From a checkpoint of a small image classifier.
Data: trained on telescope images of galaxies (Galaxy Zoo DECaLS), 44167 training examples.
Rows from block 4, named by matrix and row number. Rows with one number belong to one channel. Each number is 128 + 32 x the weight over its row's rms, rounded and kept within 0 to 255. All counts start at 0. Numbers have three digits each. After the name is the row's rms in percent of the matrix's.
# convs0: first 3x3 conv (model.blocks.4.convs.0.weight, 160x160x3x3), inputs 78-90, a 3x3 kernel for each
# convs1: second 3x3 conv (model.blocks.4.convs.1.weight, 160x160x3x3, transposed), outputs 78-90, a 3x3 kernel for each
convs0.9 101:157136037016164127137124130167094127103069117046152138116082133090130181091170162083095114182154068118136117103153146094158202092064174126108151089121154088171164108112168062124178073161170063073084168177101128082151160149134143101136119122150097164112125122175097106108097115095116147130086139108159137130128101149115091127095126180140146176089189178
convs0.10 109:119118127192151172109116105140171118096205151143175121102099081112106141181113153114141145111144115096145140124116075189124128125152200160152107134131148191160151119114099124133134165121128143097127138112093122088099188194124167182112154149109127107104134124113113114097112146080166177156179167137179175115163172131147127134140120113150142146153173136
convs0.11 100:131112100095115085178189164137145127142131138151111134115136166126152168102110131117063070105110114146099106062107095084083057151107122100103122129147149104097118102116144114134169088101136123104101088104085094145091154081119134037106135049129167113116156117120129095114082119115099100103098090122139080125137100133121091138158175193132180167091132129
convs0.12 105:162115085140149107137088156089152100102107140070160112115136084134200111087197118094087114119115139164089152118163118084132101082134152119144097126155129099170108104157067147154116082179124118093120132149156160097160072150106123092180136181177165151146163154120137139101148139144132193144075171107120131117087055132128194182098153106111093096112132107
convs0.13 100:127160149155161177119138073155172136178164141165140154087102114072135144094136151171117160146126133166093103089145163168171113108141106106110096116122123130121159105101121083124135092129147143110117145122156153122036151155144121120081102086096101142137125133072134086126144148137125095099149117131146164148149162095107086112091094094122200159073153161
convs0.14 104:109057126143143158141155150217195192185181175152115122146154140106112159129081115114187147127136134139130117118111116088169144131114106140164139143141147133085107128154142137126149104061107090139115166127117152119114178149153162143136124077068103157119105152170117134135090107088081104105104133145157140135152189156131087083046066105061118120116143159
convs0.15 099:063131131076139083059142095149129123144119102072147106118081122173122089130196126134125080079162096113144134095098126053076156034158087133095146170128111083184102140108155182131136110198131098089124113123112114137143188119123132160087079142096144092122112097140097101134135113090158097154128127120173101124163124124084141073105083131142155107101196110
convs0.16 095:146123124073101087113153075144170127160173142131101126125150144171114141139146133120131068081133136083129130153155144133095115163124103128168152159122124114108109109158164167135143129140129096100118112109111115131116120150104140146129106121096123121107164124061111123113060172137164158178145145149135145110158143151159141097104095153171100118156155102
convs0.17 111:129159157130106141104144125170102113133120106139122145115082125134181152151137146115097080130098130131158139151103153071095104121099155160105138152211179152148131151068112120209159176177149114085071112134093122141137185109121098133118135105140107129089070163103105143099116136128133212160173142131177086083091122114113110118145091151125165116123125151
convs0.18 109:157143111167053120141167142114129134144162123151170148088101120075118119111160142125120170105058158117140120107078118135165115128138133100093094120145121143160138104098085104133148138176157153112159111049137138165157140109125147105117091112133137128163119146124107100116122061105094068096092098105137078062127101066134133139148106130146179163104122154
convs0.19 099:083070149152151134103155152149142139194181131141146168081119117096129141042118167123141121097085085134103096106098118136152138157181086118109098151148134091123150091136128135144138060129172127147134125123106132090099152145142186124057122067038075124113093143154110129138096097091114105108115152115121098105153162080137134114074062089071135130066103162
convs0.20 093:089106139101087096130114106119134126151155143159138118140169170145169169098129178084112126063047127038039111128102163129016047136104134140158144164177168114111174143186173146196170088092163126151130083090160090086123100135129085117131079082115173107123153121123153106099158140178146147146114142129107124133130131138135139157174130133197164132154142160
convs0.21 101:110008140187178140053109087143167160108174170156151167134169143125188174180229156134135104108101079135108071168157122082163155090108147138151151119165169166183195130144149124181157178177175131104128133095133120129187172134136128155125152114135136140126081150139099122083113132097114132137115098101199127131137115112104073135121138090122169162163164156
convs0.22 100:073097087077162076167203146162175170152118161096109132127131150087091153088105156085121119160178201096121135177124103137083088076087135150159159095102147089104148155183184096097141073110150113099102169137135090105074130178151148120128088089163104140109122119130147178151082124083141167141169137121153175146147141129121133190155126139129134167094142162
convs0.23 100:155056114099122124116170112138120094165108112151126114141154185143180169083136131145103118143120138207109137103128105075145065102119092108115121147137143099129123133144141136160145078125127135126133105125130172122125188126081161107100169080082175115110130139124121117100130136104146168069158075090149114086147128118139146142158193154137176159097161151
convs0.24 095:154118075148187188128064130113129121127149135148170149162176153106161160152164153047142112113148113164141160176166210225147207139179148128176166091163146132182162155195167093177144157168138073164109126170128124120137131188123115146164170187133185110139112068145105165152133157139050138130120112130118173125126107142169178127184170192106172120135151117
convs0.25 089:170071122109149095128191110121187149115151173156157149211174118169139098100125131065110114148133098070077094182122165128195119126174191150169136150131116093098114175200123154117121090090154085107079157148139078106100138165143141161149117133102119101145118088140101161088141138127099164085080067116117143133145125157149130100108123093123087124122105179
convs0.26 093:096085105179192204136188148151193170168180164154145148167185170112101127111160170130124148166188173164171154104135174100151169146141149159184165134132151120144154163192146139116116126138147128137141151182160155160153156164165181186162145154147094124149129068109073073135134110144124048134157098137143164135179187143196168157107152126065107098086169159
convs0.27 100:090153134111082099153095122147108083127137133137160194133095154102103168153152141095144125155117085069078134110067130159096060119061117122095087093127155134140145120106156092108162128131141073134152122108111153129142138139095206140119152122124136144098106130103123108110150103118144109107075065069137112075148121101129110128166074148106139152126133133
convs0.28 098:140150101106101077076100098141127142149066115089118173109057116134134122124140141130123099155171154105160073155144117130126148125097108118086118148113119142161162128111117142106101117137105151068046153148125061120033185139191117043097083109088118116159177133135136177118061074072137195137131122133165163148135084121091055061135153172145096114134103064
convs0.29 098:094173103102101115169169149082113086136109137153144137090104103140148135145122169106090103099102101055098092089133150134085113132121088071094065122114112146115130107135103130130119135106128108124143099104120104138084123099142102058090026066059082111157121126118151138133112118119122101087133101100106111131057084111063043094127150153168157156145120140
convs0.30 108:162120092082101159133163063117094146099136107139168142095161133081164104079142122114116105126104146133167125126112134092169139158070132105133150084148112081154154106134117088158074114150131135108145130073171117162147126118087109161108111145123149158122121092115183150161154139137097086167174113093125156150130159126115151136115153134095135101032039074
convs0.31 105:155166075106035114163099082114110135091122124106108114106092123087114153115090165129078082074096132152104123113105140162186074161130135106092104091125162131086158127109146089161163111095153102104120092111103156093108146082150110137157129124124146167181122158138114120187107128147080108099091098164128085132144173121115114121120137150157192156105110146
convs0.32 097:125101114165155172161146147099134164132146179147164200117139142142165179116204170129146144126106166157130137128150188140182131136164092115150142149150178127182176137158150145150188147198188116159127134127182170149135109099134108116143147170144114118175099096147094128100093115132090074129122141153123094138117137141150177175150153164110215140132151169
convs0.33 096:140072096136227190106114105159170158154178144112148104166129135137174136129143117089156075087142114121140137138160176115148200163180143128151148132186153083128085120157142162170142118120087078185116102180165132129127146198113119182159102127074123119153095100182129134123143111086086121129078124135131180143172158161124138078071086127113160164137125121
convs0.34 100:132153104110126120161155165135106094116120096138134130142104165130112138155109130069082084071119115120099105113063124143136119155101152088080099115132120143096135125082143114118146130088145095120092093134100147118115180116129157092120171108157136103102150100097126111137102139155119124145092087136147076105126095109137106149150136139151201138131148134
convs0.35 094:114118135046136082104140085162144101170111095103138110167132158128124134177110121085088092161193140092111102157132171098187141089126167170162146126132105124124108154171144114074117136118137084081099122149122052111071124122074105089073074077110158134145088116140055094087127129071116167052092105079144123084158142130106092082133169135121122160159130134
convs0.36 098:102131131149113085131056087153142100121124118127121129102131106129123149114141134164137131087055158099111171114126089082119067123120102131133106124154155127132135104150079127110150119116145146156140088024149059071173137099078156081113172142156092162180122164142187090132131076101115079101102066083145132100125056116165120168113178158143173166080078090
convs0.37 102:157094133158155092143101095122151079122153081134129125088101073069085097146110143126104170105129140094116183106136119102180162123130193136131069127122085167130124084093057112087060177095091129036124109112101119089152150157102116127101134121094153107082088135105088125112106142128087121125119123180113147094108130080139142090152172115111119137149126084
convs0.38 087:074122105132163122136141120076169108115190079090115090109155108123138083126082114086117131122159146093130025122142176085122104093145120099169119152166110109115160112140099134128097119086127129119101125098118143104119096144107127201080096118031121113106104164120109143130093138133064099098113134140113134091148174041085105069149139112168149114155112151
convs0.39 099:148118139064125055101140089150126094129098127121021067104153096106112137133108117094090135160135133119173135130118096177188151216120082118140092118110127139111093131169094114124127117105097079070105136128098081115121169151159136146190131107112180141103175145151131105142089084115155113085110097133107119077131164176127026115165177135157077145190046109
convs0.40 106:113117143147147150190174122108150077142092103059104121199110124161083180116137140111113115142158131152069142162143163106083134114050114168125115164101192101129115165105115168085181120140141134102079114086111132123142069149110162129087091105112111127148059131130092109160146125123110147099095146148109121090173094082066087114169115076180116123086105123
convs0.41 105:174105166085095105128175187096157132130134161111073103141185139161179190109041115111056123139123099125138148200142110124173106139161117103140113152155184116081121112161108149154202123083126123067136150123153117165111086085079058119146096105112075104128140122133139147137096101108113116103117092161103097070099144132079084117133178082163199161146053107
convs0.42 088:079080122175100123081093099141165172144176154113120117133142084115131114130148178100117130123139140082123103107122089088123145145186167157155117148172160117130166138171124141177142114117161097083151104106159082115095121136125155169155087105083101160108125155104141168134135150148149159149111101128134124120165166170103099098135090115142140128133128161
convs0.43 103:122036117172174123119134076103151147125178156140178140084154132136188153124162123126164115136073050118084095166169094104118160080143151092142129134170160126182150098109122143177132124149124118105106171103063144114117145124101154176130153170121078119134056109138098164099107105085089082110127117094127135124161157124126148129136118100145139137108165128
convs0.44 100:105096101137152112128125097093077121095166092061148098084050063098074099129107145117177097082142154157099135164143044155163112166103141102088094123102089118111122112078113128116099131118134135109069049112075159077090148109158089154113072166129153119113116112141120097142122126097116132115152141153142097119144133083119128100151116159153143061140137114
convs0.45 092:137095089097154171123095061170117107136103122145166150125066175113082163158144133104174056105147117167120135130110126121097130114110098128101137096091129143139108151124163147090161166150152059194063114140113097093155197149138156138151178165179127116141059130156090137123163166116138140109093092112148121116163129122165129129133104124103132101142152085
convs0.46 111:111161123149150126132106124112150056087105119077173186166113062144102158192139185075119100106131147097170159115078090136096100120127130163117078143113147143136181173127074171091130158173167139118115109090113101150156118160102109117093099168180184100131129082135050118134129098084129120090124114073135155134110117082118146151178162110152101130140144136
convs0.47 098:071135090115185092154077076162151161110121153160130101079121125084072124163159116094149108171054115162006141171112103143107116080143102112140145099099148163158120099130134073097116144142125064166122134089117151074151193169133153115110218104095115159119119129120166122072101113125108093118121073105227184136181144132154104128119097133050109135077128106
convs0.48 096:137168130177136150160139101137104092131111096126114113157104178132086129103137174065095077094160078103112079079145111094062145142074129146098155148124150095121155137088187124089164109113189127102132077151114117102102112062084113114094134085132106129167122097177117110100117136130113149137108114088116082081114089100108072113150113182128123183093130165
convs0.49 109:079136033085102130148133086085049092127102136119121140093102131104098141108099083132102171170130140117099096175146126187090112162155095085052092124089109126108117111077129093113105127078096075110079121126154140049064096089105127089121122119157154126112166132118136184126159099124209122144140151163066066094152120110144121156175112139106030100175165140
convs0.50 105:144143072091126110050103099126154164122108159067110139086081117099113129115109129172125076139150159157100083097116129172159108071117165127132149114106139102101136129148131128104125123118101147136056130130146124101021146131175107103069074108092140144137163190105204165136106117114168125076155108187153155176147154172090071068155152130167165131137063091
convs0.51 085:172103132123093146135169102134136124137175059113151144169134113108123152112158145113098131111061061075085082108068075090096063131056171157118116141145141123150171169153136143154156122147177147137155144110123102104103132158076119162062081132128100178138117145159130111165098143169113124182042110088149117082114141042144104144155148131094111140127077130
convs0.52 106:132083170095139034071047096114118118122049090159127121089096127117114109149107149121104100153141177122163150140156133124164154193092062081101135105087104128109124109109154135097137154149129114079095097138146060128114149118183076094153157157170123146144125181133120146112036052077081090115120110106173147162050108158120120118055189136090131157087070104
convs0.53 112:143117177094055091150151158161160067148126146148148087132134113131086166159151089114143113124162088104101109151144138146143185081163089152162109124093189168169110134192099134111194165175118114099141106109109145077137135165079170106107134138117177119095133113137115187130121138150152139131136158095153166072140071122138130099171162121158091173112155075
convs0.54 101:153131105125114107158142128123101094133129118148132134139115154150126160135101135076116081105119130119097112104085110123122099151092126098074088134127145126094138123088135124119153116084144092109058092115115146118144148094126150085115189117154120128115148113106108114123093123161128120152097088117114064101133103112154121167161144140130188140111134133
convs0.55 095:091121152107158081100072208178158125155156157107104155098136116127134180147132161098120153098055097126110053104118124202116100134169166134135081123158161130132156105110082128137147133073124144079145107067143152149081171149137172136109145102118109101148082152140120154144105083140132115138141107134166132138169202151135146177131161092121160199139147142
convs0.56 104:141101043141118079095060078145122128177093081157139105171130167159152167130140138126163086137117094161072141110137100095094048138144111160099130143124129123127151150114141123127162120144156135147133070117136115148160131086115164121098147142126129141149112145153069109060135122080145101107103110058153075118145107090123151113165176190094110166065128147
convs0.57 093:134185157165186151171119079088115072126125112129167139139082188127110177155176207042080066095148075087101119161125117122074066114049107143101139156133176139159160153110179132099188136156189069110128128159101143108133096091093101113100124110114113117150119139123117117090153150188157137108115111081121104086140103122137108122178085124186167145138127160
convs0.58 102:098134089097154080127137099114124164094115078041148104101097113128103120157152150173116112122126132061124120142146059128160152127130182150144152133113108128162146121136125129110084142152140176102089107110059115094136147147139083090055061133118145098083118091098135125091097145127089113155170184167138146155124096079073119141148172167134100069171170127
convs0.59 096:149123124153153117101109089126158130094116160134101130138108146143114121221151201055108102120175126116116113121082168123124102183155208157165164107124133166121172131149178106094143190133209104107104124177133105104108138151139088148157110102146130121111108130129064133106132167122085176091105119133142148121112124127156103155142159117150088127165175171
convs0.60 096:095100130143115130110147139160177115173156118160125115164161178149117186155131138097139077117161058090083049115102091129066066099087111196189173195137191139118138188199202160114199125108155106096128116139112104099118127141138138138130126101138153104096115120121124116129117129175096113119126117101126157140145109126139128139162117135160133149132118145
convs0.61 093:167088085084132121132069069140167157124130111096120104196147189144123157187148177102131117100207155138120182170099145180112189174096119174187194114143176160129147154167167144161177165138130117120099110224108138126135156219145116128142085075092177108164051066160089155115138165163074123113082116101140172140156093171085110126129118154113125160105150106
convs0.62 086:089104103082186178155093077141123105172134117166158135129117160088097155123140167074126057129153093097067113158140170151105177167107196144166160136140191128156189129159157111108172104123179092136083096136086087062138179132140178116108149082095143138095124164147102113100143093119130129093131147109128123100166109130151103129136118127142124121153153150
convs0.63 111:082153086152104156133047156159143158102146149063103113115126138096145129091118164084136128118148103099118123138122126120123175120052110121128150098139128099151149123145165109106101066137154047097152142126129048071140184138127143111161109093136130132154109138128140189121115110115085115111112142100131087151118095150052071100134102162116098119081152174
convs0.64 101:133117110096071090196137152139158083169169150164137128138175148186122150183185148107092136050161095015112055139103132107097063155077107148174148169143157175160151137172152146150166150140159126100111118121121098143114069104085078133090088083086119077146109116130139158068142173163164140149161104071051156105114114110148129115158126136131141113161201172
convs0.65 105:181149117072164104139064089184171195130142135072133119084108102120134164136153144073101122175137147107077163158119124120106139055085112118151146125150172107132140115171130117150126125126134077106115133149141111040140191157118147042095135032102096147122097130154135120119092076111068132139133098163216192142169114126114007100114103146121159139116105081
convs1.9 103:179082113160132145191086174177167131109102132120159170138086105171098096123130143185130161134061066089149116119140106162123082177134156164093145130118078122097174084132116158163163150129068137099098097108125158190103110168088153127136157104103177129193224113115133189169133104162143171174139150169099120205106192187091183165236186157136152035130163150
convs1.10 104:054174140083161063126200164109090145061118151077116135174143147141157121108151150101136116075153137095155111116119177113073136076095118104177165102176144121161156114076085111071088116088087140177109098178147139147121100139186076111179091080155134136100144140132165149113124097116051085107098107117128119017158122058179156125167179170116139167076103159
convs1.11 092:170131106165138094167139076162141129139105163100096143180189144151155103132119121128139129119164078178166148159136125178154140163159157203180153155132120146148148037051106094102170109126142127150162094129119092155166116138145146167108083141092149147129157141201125153173114101116129123135106088116092096110080105125136134194138156178114114115126097073
convs1.12 101:052137000149156109147078114175145126137125096144100096152098128094074122127175166116135094168135165152148137092118148101155098148110163136087129078126119110160141122173136167137150131089109084111007126126122154162147115218090132196122102132077153077129204070149084134028135139133135161128102113160084075132096083173182150183146152185090172110152147148
convs1.13 088:124149161119062141113128134125108108106066090074061092083146118134127063145133146100137164097100094076100118152117116109141137078154106122138091120097067093121150145136152118143147155120081121131142136152120118119102166146128087150126150159160140190097114087101164063084119179155090120136137188123127118129137131153121107117133138109151113139129128129
convs1.14 088:148107120092115138091137168127096079102099109068092120158106071191120105106118112092089129090105082108148178112115126128119119120126118065058101115076125086132119134139115138186136177150150105141110144121080124161099093116092100130115122163156134143100098122115137076154141155145125132114120115102114136182113132160132129141112100064127139097120123126
convs1.15 103:132128162125096128151099132107109122105148158050118161210120047146123047137151115174165079140184137103192116143163177127161140134148124197151083162133073171109096021086159111132199130144122166153100116101155121156117118214134096172128171182107112144127106158123139148142118116147123127160098083145104112191153099217081130191145158111117170142144143119
convs1.16 096:170144131174176173118156070054081100086140152140140171161150133118143130063145134098109092121203163109117202174193176125112133130136180166204176145191160154166164074070098133097117155102109148140119155130126171086157130135150166142186161150181059109123150116173106059091164138154162089137131096094119058043123113112128085035145145138108137148109123156
convs1.17 111:164146187156177120171118124134130055150159152116165167170167124137163115117103065156108128125143155097123117122147111118141172165142133167153149141123150113124087068085090131121128165155164101130123082092117116060113114079066106151083102141102144126185172086092108062088158159161138182168138119159143185217171140167164120100159133130144144168111119119
convs1.18 097:163104147021086107141132088071067116171127114103103140169174169114079103111116094127132166152103131138145153134077123113077085124109113127126119089058072087126132117117120162190199168149159139155107156126113128137138195159176146198129108152144095187128097177167147117112136080098123103124110121086065133083102091120125103123089082093153150135137176121
convs1.19 097:158108101116133178143101120115149136142139096130124115132104089107086069064126135152132159143104121101172185109115108169159125175163117092066099064079098059116125115152145154147147188160128147118139097123116096145138101064079100131134161168199139147101096115150137117110100070092148119142123138127160182197111135156086101102090074073125136122123135116
convs1.20 093:182058108184133131196125119156164110092111104079099145103194178154151154123142112106093133114110099200143168139142105146143077094125150147182194136114130171167144098049034108115115107092114127062134168129133168129121116079124144157142157149108084127109127127099123073110097122152155132151084104141130092114112136073107098095131142134089097101149148111
convs1.21 105:084094115105151061142130217162177177116167127080119096096096102122148091175183163119107115117158151115191082129130138111118121139101096090123136115112109144155128155115144130108115064094096127125105128152158094141086156124165172135183172154162105166102166186142180095129119098148113098141104156149059078106155127112141112139171226216147150164129121137
convs1.22 103:127135144131094150155119110116133140120138098085104068120099105155139189164143154103145126082158180103085107108164141156152118094121179207178168179138171189177208039046076110120125084087064128140167187151151142142138182151140141151155093118137054109091119175098161065162103129119115140108099107093130105103127151125169162150176110134161146116185136146
convs1.23 099:096131117121098116137116077146137143095112127097111142144180047170157092157127062125164115116164081199179127192120158204109150162138143160175101128134127136162089055061177086110176075124172178170105098118129111187195088173075130098030079103050126078110114144156075135168130108134144113147093088128103108148129141204172137198157196178127108140128105120
convs1.24 107:130158135139124126147136160172158146110139118050109099146103153134095150155116091120117180153055129141123107089087161105101135118137152119121152075100095102094135099129088134152118120141110177148144146065172126157090129160130116132082175111117135124186127123079108191076098144153131154173123154192116112132091115203114122150146164094121193108117133124
convs1.25 105:162099054166099199138147130115169120149150153117143122102128115099067117100071060159138104183132130075151167147181092109178124132172118100104119115099132078086122106106122120143118161159149075165128155087187149200133141102146146154161128200146135026154140168061037145119149163166174166179141144133108119076125176160119150107126140119140210182055140201
convs1.26 091:089100170050064093135151145101106085099123119070091110145102086158119081140114092120088122093021065188121118139143131150138119137143082108068100063038058090075094093130092159187148136145133126125135109093099134129159099103107108147108077127087116132110095070110125072128132161153125173133148145113131150178155130164185148167141144121139135133161149148
convs1.27 101:099147199133160070172080106154131076120097146101131174124130159144149111097115037129113155127145159162180115130144115167161108170163167152128150132128116105128100116130099122134156157126173130156188135140170173204140077118180151190224186202209157132097113090142176112147128130137101138135124134119117148148074111125107116142067068139065097139123113147
convs1.28 101:113145114139101160068143109200115088082103099102134124062087070134168158099166155099158139082146129103112091123092116107136135074094103098110103098131188103137183169127144141105078149116101096185094172133164092121114043070101100127123091139143076061109125126142184157106113088093162118141099115156149174126114138121153137065205189127184109079151096101
convs1.29 101:166155089118134096127130127129098082141098073119107090111110069127100084129154165176227171123158135118144137120125096124136084196202098112091121099085097108101111120127124128134155143109110099180099141130132172097145079100077105159102156163137182100079128134090101138090140136129138136139144131127160159172171162186117159159107099095114121089121116110
convs1.30 108:133129153100129145171149082153134101136097184185150139141149089084098120045079064173148102095140080137137098100097129087134120148172116086115065127113108097124095141108156112141169185147182171128132054130154059115051225185165160194131087159067065173113029151149114150144126155115129102123089134126048091064098065081103095155172155066141134104154146120
convs1.31 103:155160110133144071136062086118122089185153163119159162197152133163126104167115095129134127131138121173158124120113114134154145129154153172146121173142126122136109087104150079123178130158175118168187135177139149127126185162210176165109154173134132184115176152223102083091115114100101104098103110096153103096072086121066063115154134116108104077092069035
convs1.32 085:147107128076149061113067127154146153140161123116114112175161102141127068133152138113094141127119138103093148125103117136114103157147120137139116109099089081145127082117120114152167141112118098127075091129126125152094118080103096196137176196177109167139187090182213097132124144140097139162155183163099118168127053137139091135142170119153174180172235141
convs1.33 101:141136044090127117147110152151127146071137105095143103140108121139095110153084051124120140168072120135099116098151131078133171073120164144134130109108080103089110062123111116127130126165145142149141132096181119123097133162107121127152126143141118105159157097064093194061087121197136157177119122161131088127126122171148114132199178102106166076114152149
convs1.34 095:138137158156141131101115123143113074133108137084107161165167181130089099175142114090078091103127113172185142174140133194189149116159138171155152153105119132152127092080091111128155128102122121159171114143156159141166122173188163159148155153131159130102163145156114108123077112126130123117106072133086101131060105157104086135106100160103093072163109098
convs1.35 106:112121101122102134100123158138151101071146149088154135107099112179081140155114113129157146139073142110140162088123100075183098071155090143116154141107140155136163107133097093156115108135115092177134198086176142147156180141173125133133075106118149035140159162100074196090119105181180148192108103144120167126102193154107184121176161159157165147113127139
convs1.36 097:076085125100135126133101082144105114179122110098075127125172158116081104119113087166183155154059119049147124120116134156165154129179143115087116090071136099119108112165131156194145144144153122135154150128153146173173169175123128146097109111109156123215176127144058167085133099062099141127121145143080109129126118153117135121110079094124109168105165161
convs1.37 103:103164139133134131095127125084098150069097138092115113125141069111090100129153130066172137078047127117140077101168177085152142126113149080127135061146170133147171182101150153114091105089095155151148115107131127205140087138147076110133082103050173182184132174140125159150127114142115104078141077091126127088159137113199187139132154099146136107071100119
convs1.38 089:182156172126090162139068146119170092081128146142176142188115114192176225135108127139119123175108127161094078133152155164153167078138160158164155166140152112111113068101086139127087134148112150147154102098115109147135113201177160210115117174125125146140121112134096158183135129118128145116159143149129115065102084051086134105179155138123105186165153127
convs1.39 099:181117114124119122148117161180151138160127166116147161029126083104090100073104163124178164086137096046162128129143182106124143132115077077100095083069099097069116180140156150155157160180135171130081178097138048159152136146081148144092111081063156121116120187163143158162124092113110176151129139101120126088099139093112169137174190214150122150149119107
convs1.40 104:119195185069081119062102142163140071088111152129168150198162138180107098150058088182179175109141182188138105150191156161167132069096084189175162115103101129104073102083089132150153093174156171169154080146148174113099180218196144183147149205125073127114111122115173142171102153144143138152101072125107135124086101070144103119121180154113118140146189122
convs1.41 095:119119124125150140080123123140158162114107106087101134072088097136105087137108123129153112093092131123140182096131144132141118143174104096070071113125087163161133154195199111143182072114131122085148160135133142130171160167174167218152132203110122146078071188130076138115133134192138135165154156155088115035144088135152131196113119172126118139129133181
convs1.42 090:149158093133164127092129160105168183087137147110122151155153170134145156092114101140142117121152159120126122136153132163148116093113114182202219114144154129128094077073100133094096131123156124090147124100141101107094175109179213197250159198222096101108159140119102128127081121147164143167114096123140172108098100055154099072151092139106103148176156184
convs1.43 095:088124059111186044068088126139170194128135151102123132121118111151102087116130074128099102129185113080146113156156123088147152144095111139157146150132124139136121109065136121125148123124164112123118124142134176151157115115166112144194070143190095140099129164124159103172083088122092125138088146132096126088184120082155097111124105167123110120147135118
convs1.44 106:150192126115207140139183146145123174112129162111165159180139130162179126167166144154179171082192157134131121190191168148162164097133129128170139097157141124167146059079116101073127102089125161146117155164113123114117107151162141173167131161141065119115090117120116183139109097109095089128109104131142137086102067090122056098151180158097132103100079125
convs1.45 101:167168125168157117102091132155132110045086094115144134098090102159093143138054093137177176164100166095110140130157140093157116084105109119129126115112138161151201133137127101153100119171113103154158172129192129146101100141110106159114152143073127067152143116077099255105122155162141117169156109189182147174106105176098090117124122077096108087090147155
convs1.46 105:118161155176106170113143163099100156148106135132106153131134148174098111113137142055139165120186155093135156115118155091099105116087135120161179117136154148123129147091071098113092089094111070187171189171185094162168087162151097155109021168093159152181174142136187124122118163143107134082152085101130110099159132121136139144123127183146139164146114152
convs1.47 102:010099093168141087128113139152117130120069103130102124088114136140073118154143074113092136125112117146157081136104080115103111159099148121078124133134079143148103150190146151168176149147167013111174142141159162207117152143130161172142116171187136170136188128150149155149088147130132104144120120138110108095140086097133086061106061047078108176090136174
convs1.48 100:208182097140127075135130137147166088105130100081158135110143110120111101204156116165158106160132129182104124086140064128154177135197146134137128158139122162161150113128104126136159065108094105178105103089088120086152104150126153184091116155141192167167124151093127193125141113175125140180120157165140131149089068114169135157098088125096127099120121127
convs1.49 111:129134121151156078047129130163151141116127129156153153073077092095131107124196180095129149108181152091126114155193138110145134056068085067100117089099100104147145214176152154162142123066102064114140129204150116178129091139113096185164126139124101132109127136172106106171091122100110142135147122108083085094167060131148097067103123122156117165114108130
convs1.50 100:080190139199099115155110132173123124087135125108134105056117121162180166104171150051139177092115167088158149123100111128169120086124105107145135140145170139178195146109127127117108136104105058177175174120165100131113108080109179137174160202185137068132119098102171131107092116110177119140117139171170157111081082061082109074130119152143105155162081115
convs1.51 090:124137112074145126132142123159146098088060119086087118175139108142132117113110125094086136148098063074195157061113103138145137114140173148136175119129113082080124087101053129110161198163149114094197118126087148172151146053113177124100151146104123156057071137135117064141117132156096128117106086110092242201069197177144166174136102181108092089153147100
convs1.52 107:142074090207129174126148130239194118136146132130124137000078086164165153092098140121149140066175108107113137143117085154163088147139046111118104119121153117131162178165132118125151162156134191184108205138108084132140128156141143118100125156190158106162099116134136174175107127093154145133126137135134088095079115062092126096182199162071091112090040121
convs1.53 107:091129154102123160067127073146133129091114170087095165136132078151162107077171182119106119125150187054128114141151142105102156063085189131146160118177118105164197127114132143078116158087036142102087142135158089105149165163128172125157190087121097156104108134157146099096127110107137135103109075131069098089069148082127175059104175170167112158171147145
convs1.54 095:135127161146143126110159104140105068141114143094103167157168168130108115160139090082090087097143107159201144160158124193202140155168133186183178151126133141141128079073084109109155108114134146149180106137131153154160119167179141172138110196139163133102142119131117120130093113133138113135113108135102131131045074133115078164123111145097087067123095076
convs1.55 099:151121047123116089140094194106079120138087105132125111148158155158101097121144105089151199152125157170198128126155120188191157190195124160154146133098101128148132083080090108120137138111136115174175164117081204151094104100121182188162184186214179132074089148081108172114085092163138173185124140149165169191110131143091103120115068070060082082125118131
convs1.56 108:099126017114097115159130160140121072129138122112143147117114092142093056153067086119120153168140059204189151193178118159167165148146140131108058178119069169099109139174174093146202080148149138105107134137107175192171163190138133110091059136126149116158124157159088120127137116124096114135094127125081132144103157153154183157113106167086108108122075116
convs1.57 094:160151178142123052153101139129157051115136122077112152136158156153174137181184099150110079156121123159120088104146100115150123146163181127151160154146144133156118100099065117118125110075116116136174144103160130114078076077131107120109145146132170141094127149076097155158144128124117115145104128184122212170114139117152161123113093108087099109083095081
convs1.58 111:166194143123150150149146090119114139107111142083120133118123090118190126170121106136188151093207169165135108162201177098150141078158137119162134116146144167133157070064116077035114097124123156134151136149141151082091102137127091130159083133138102136129109113116159149139132106149087061140101102121160128109170094123201099105146152099176163133150122138
convs1.59 108:141131112133078137133163167146159106115165122086128120157143126141090148216165127162150139161036134124149142102118104093170143116183165143147167126113128176148171038086065108128116067116096086156145144058160129145128143092122167125165096124117141096177158132092071172135133138184145145161122126149138163182117160184163164165196177147163190150097131151
convs1.60 098:115122131101105105141124116112116097076145151067120155167203100144180141146182114150110125108102097152131107165172115125161138078088140159178152112117110153155126064048059124103101128080106108110142140104185112109154155092167204143167170127146099140112082094137076101132156148152121137151098100129111157154076124064146139088126064146085076135132121104
convs1.61 110:132137171122092143126185141122138143079120142114119138185127142117114136159126092151133169112000130134118110082095143107090098102113161139102153076141120118105155063126097132106127126137110151095153091028145136094140108193120127112146114080137146130148172102136086190089119136159153150157116103163154097134120138166149167129153162122149145138107132184
convs1.62 096:153110168143128133174101145097095080075093167127146170134146135112133122097089102076182127128124144149158190086111125131155157139159143153144133141100073163137131123122105137141155158169156137163155170118174131126106117131151164163164146142081145103136153121136104172142138150177143132177105117188181202153099168068067115116136144137086094104102138119
convs1.63 101:172078133166163128138029131174146166121091116158159153125060086107088111089059114144122126128162147133186139119120106158113100098027060119070125129084100108075081154181118192159131163173160104104058115196148162116120113123047143121092156129157092100142173077185167134150130130137131150137131113126104128190110125118145108087155154159117161100137190159
convs1.64 098:104127081128095117131156083133170152106157133033079143134131090162159118189197121140074087153110087130176115111114136126109169117103165117139126120143106172177129052075109103080148050048086126107129173116162159167158126070168162106078158127126146202099105142105096077132136141149131090135076097120132152062100109092144118072156134131117122145125134112
convs1.65 104:092053143105129148095109157166085099074106112113112112128064117128154169118113095184122156122085093145108095103087130151090116129044133161103153115158116104089131113124111159119150174184168137105141133140183162133133070134040113174080180153207128166146194123139147180126144137127168142149132102133137130182130120157132119117145121118129151118153149111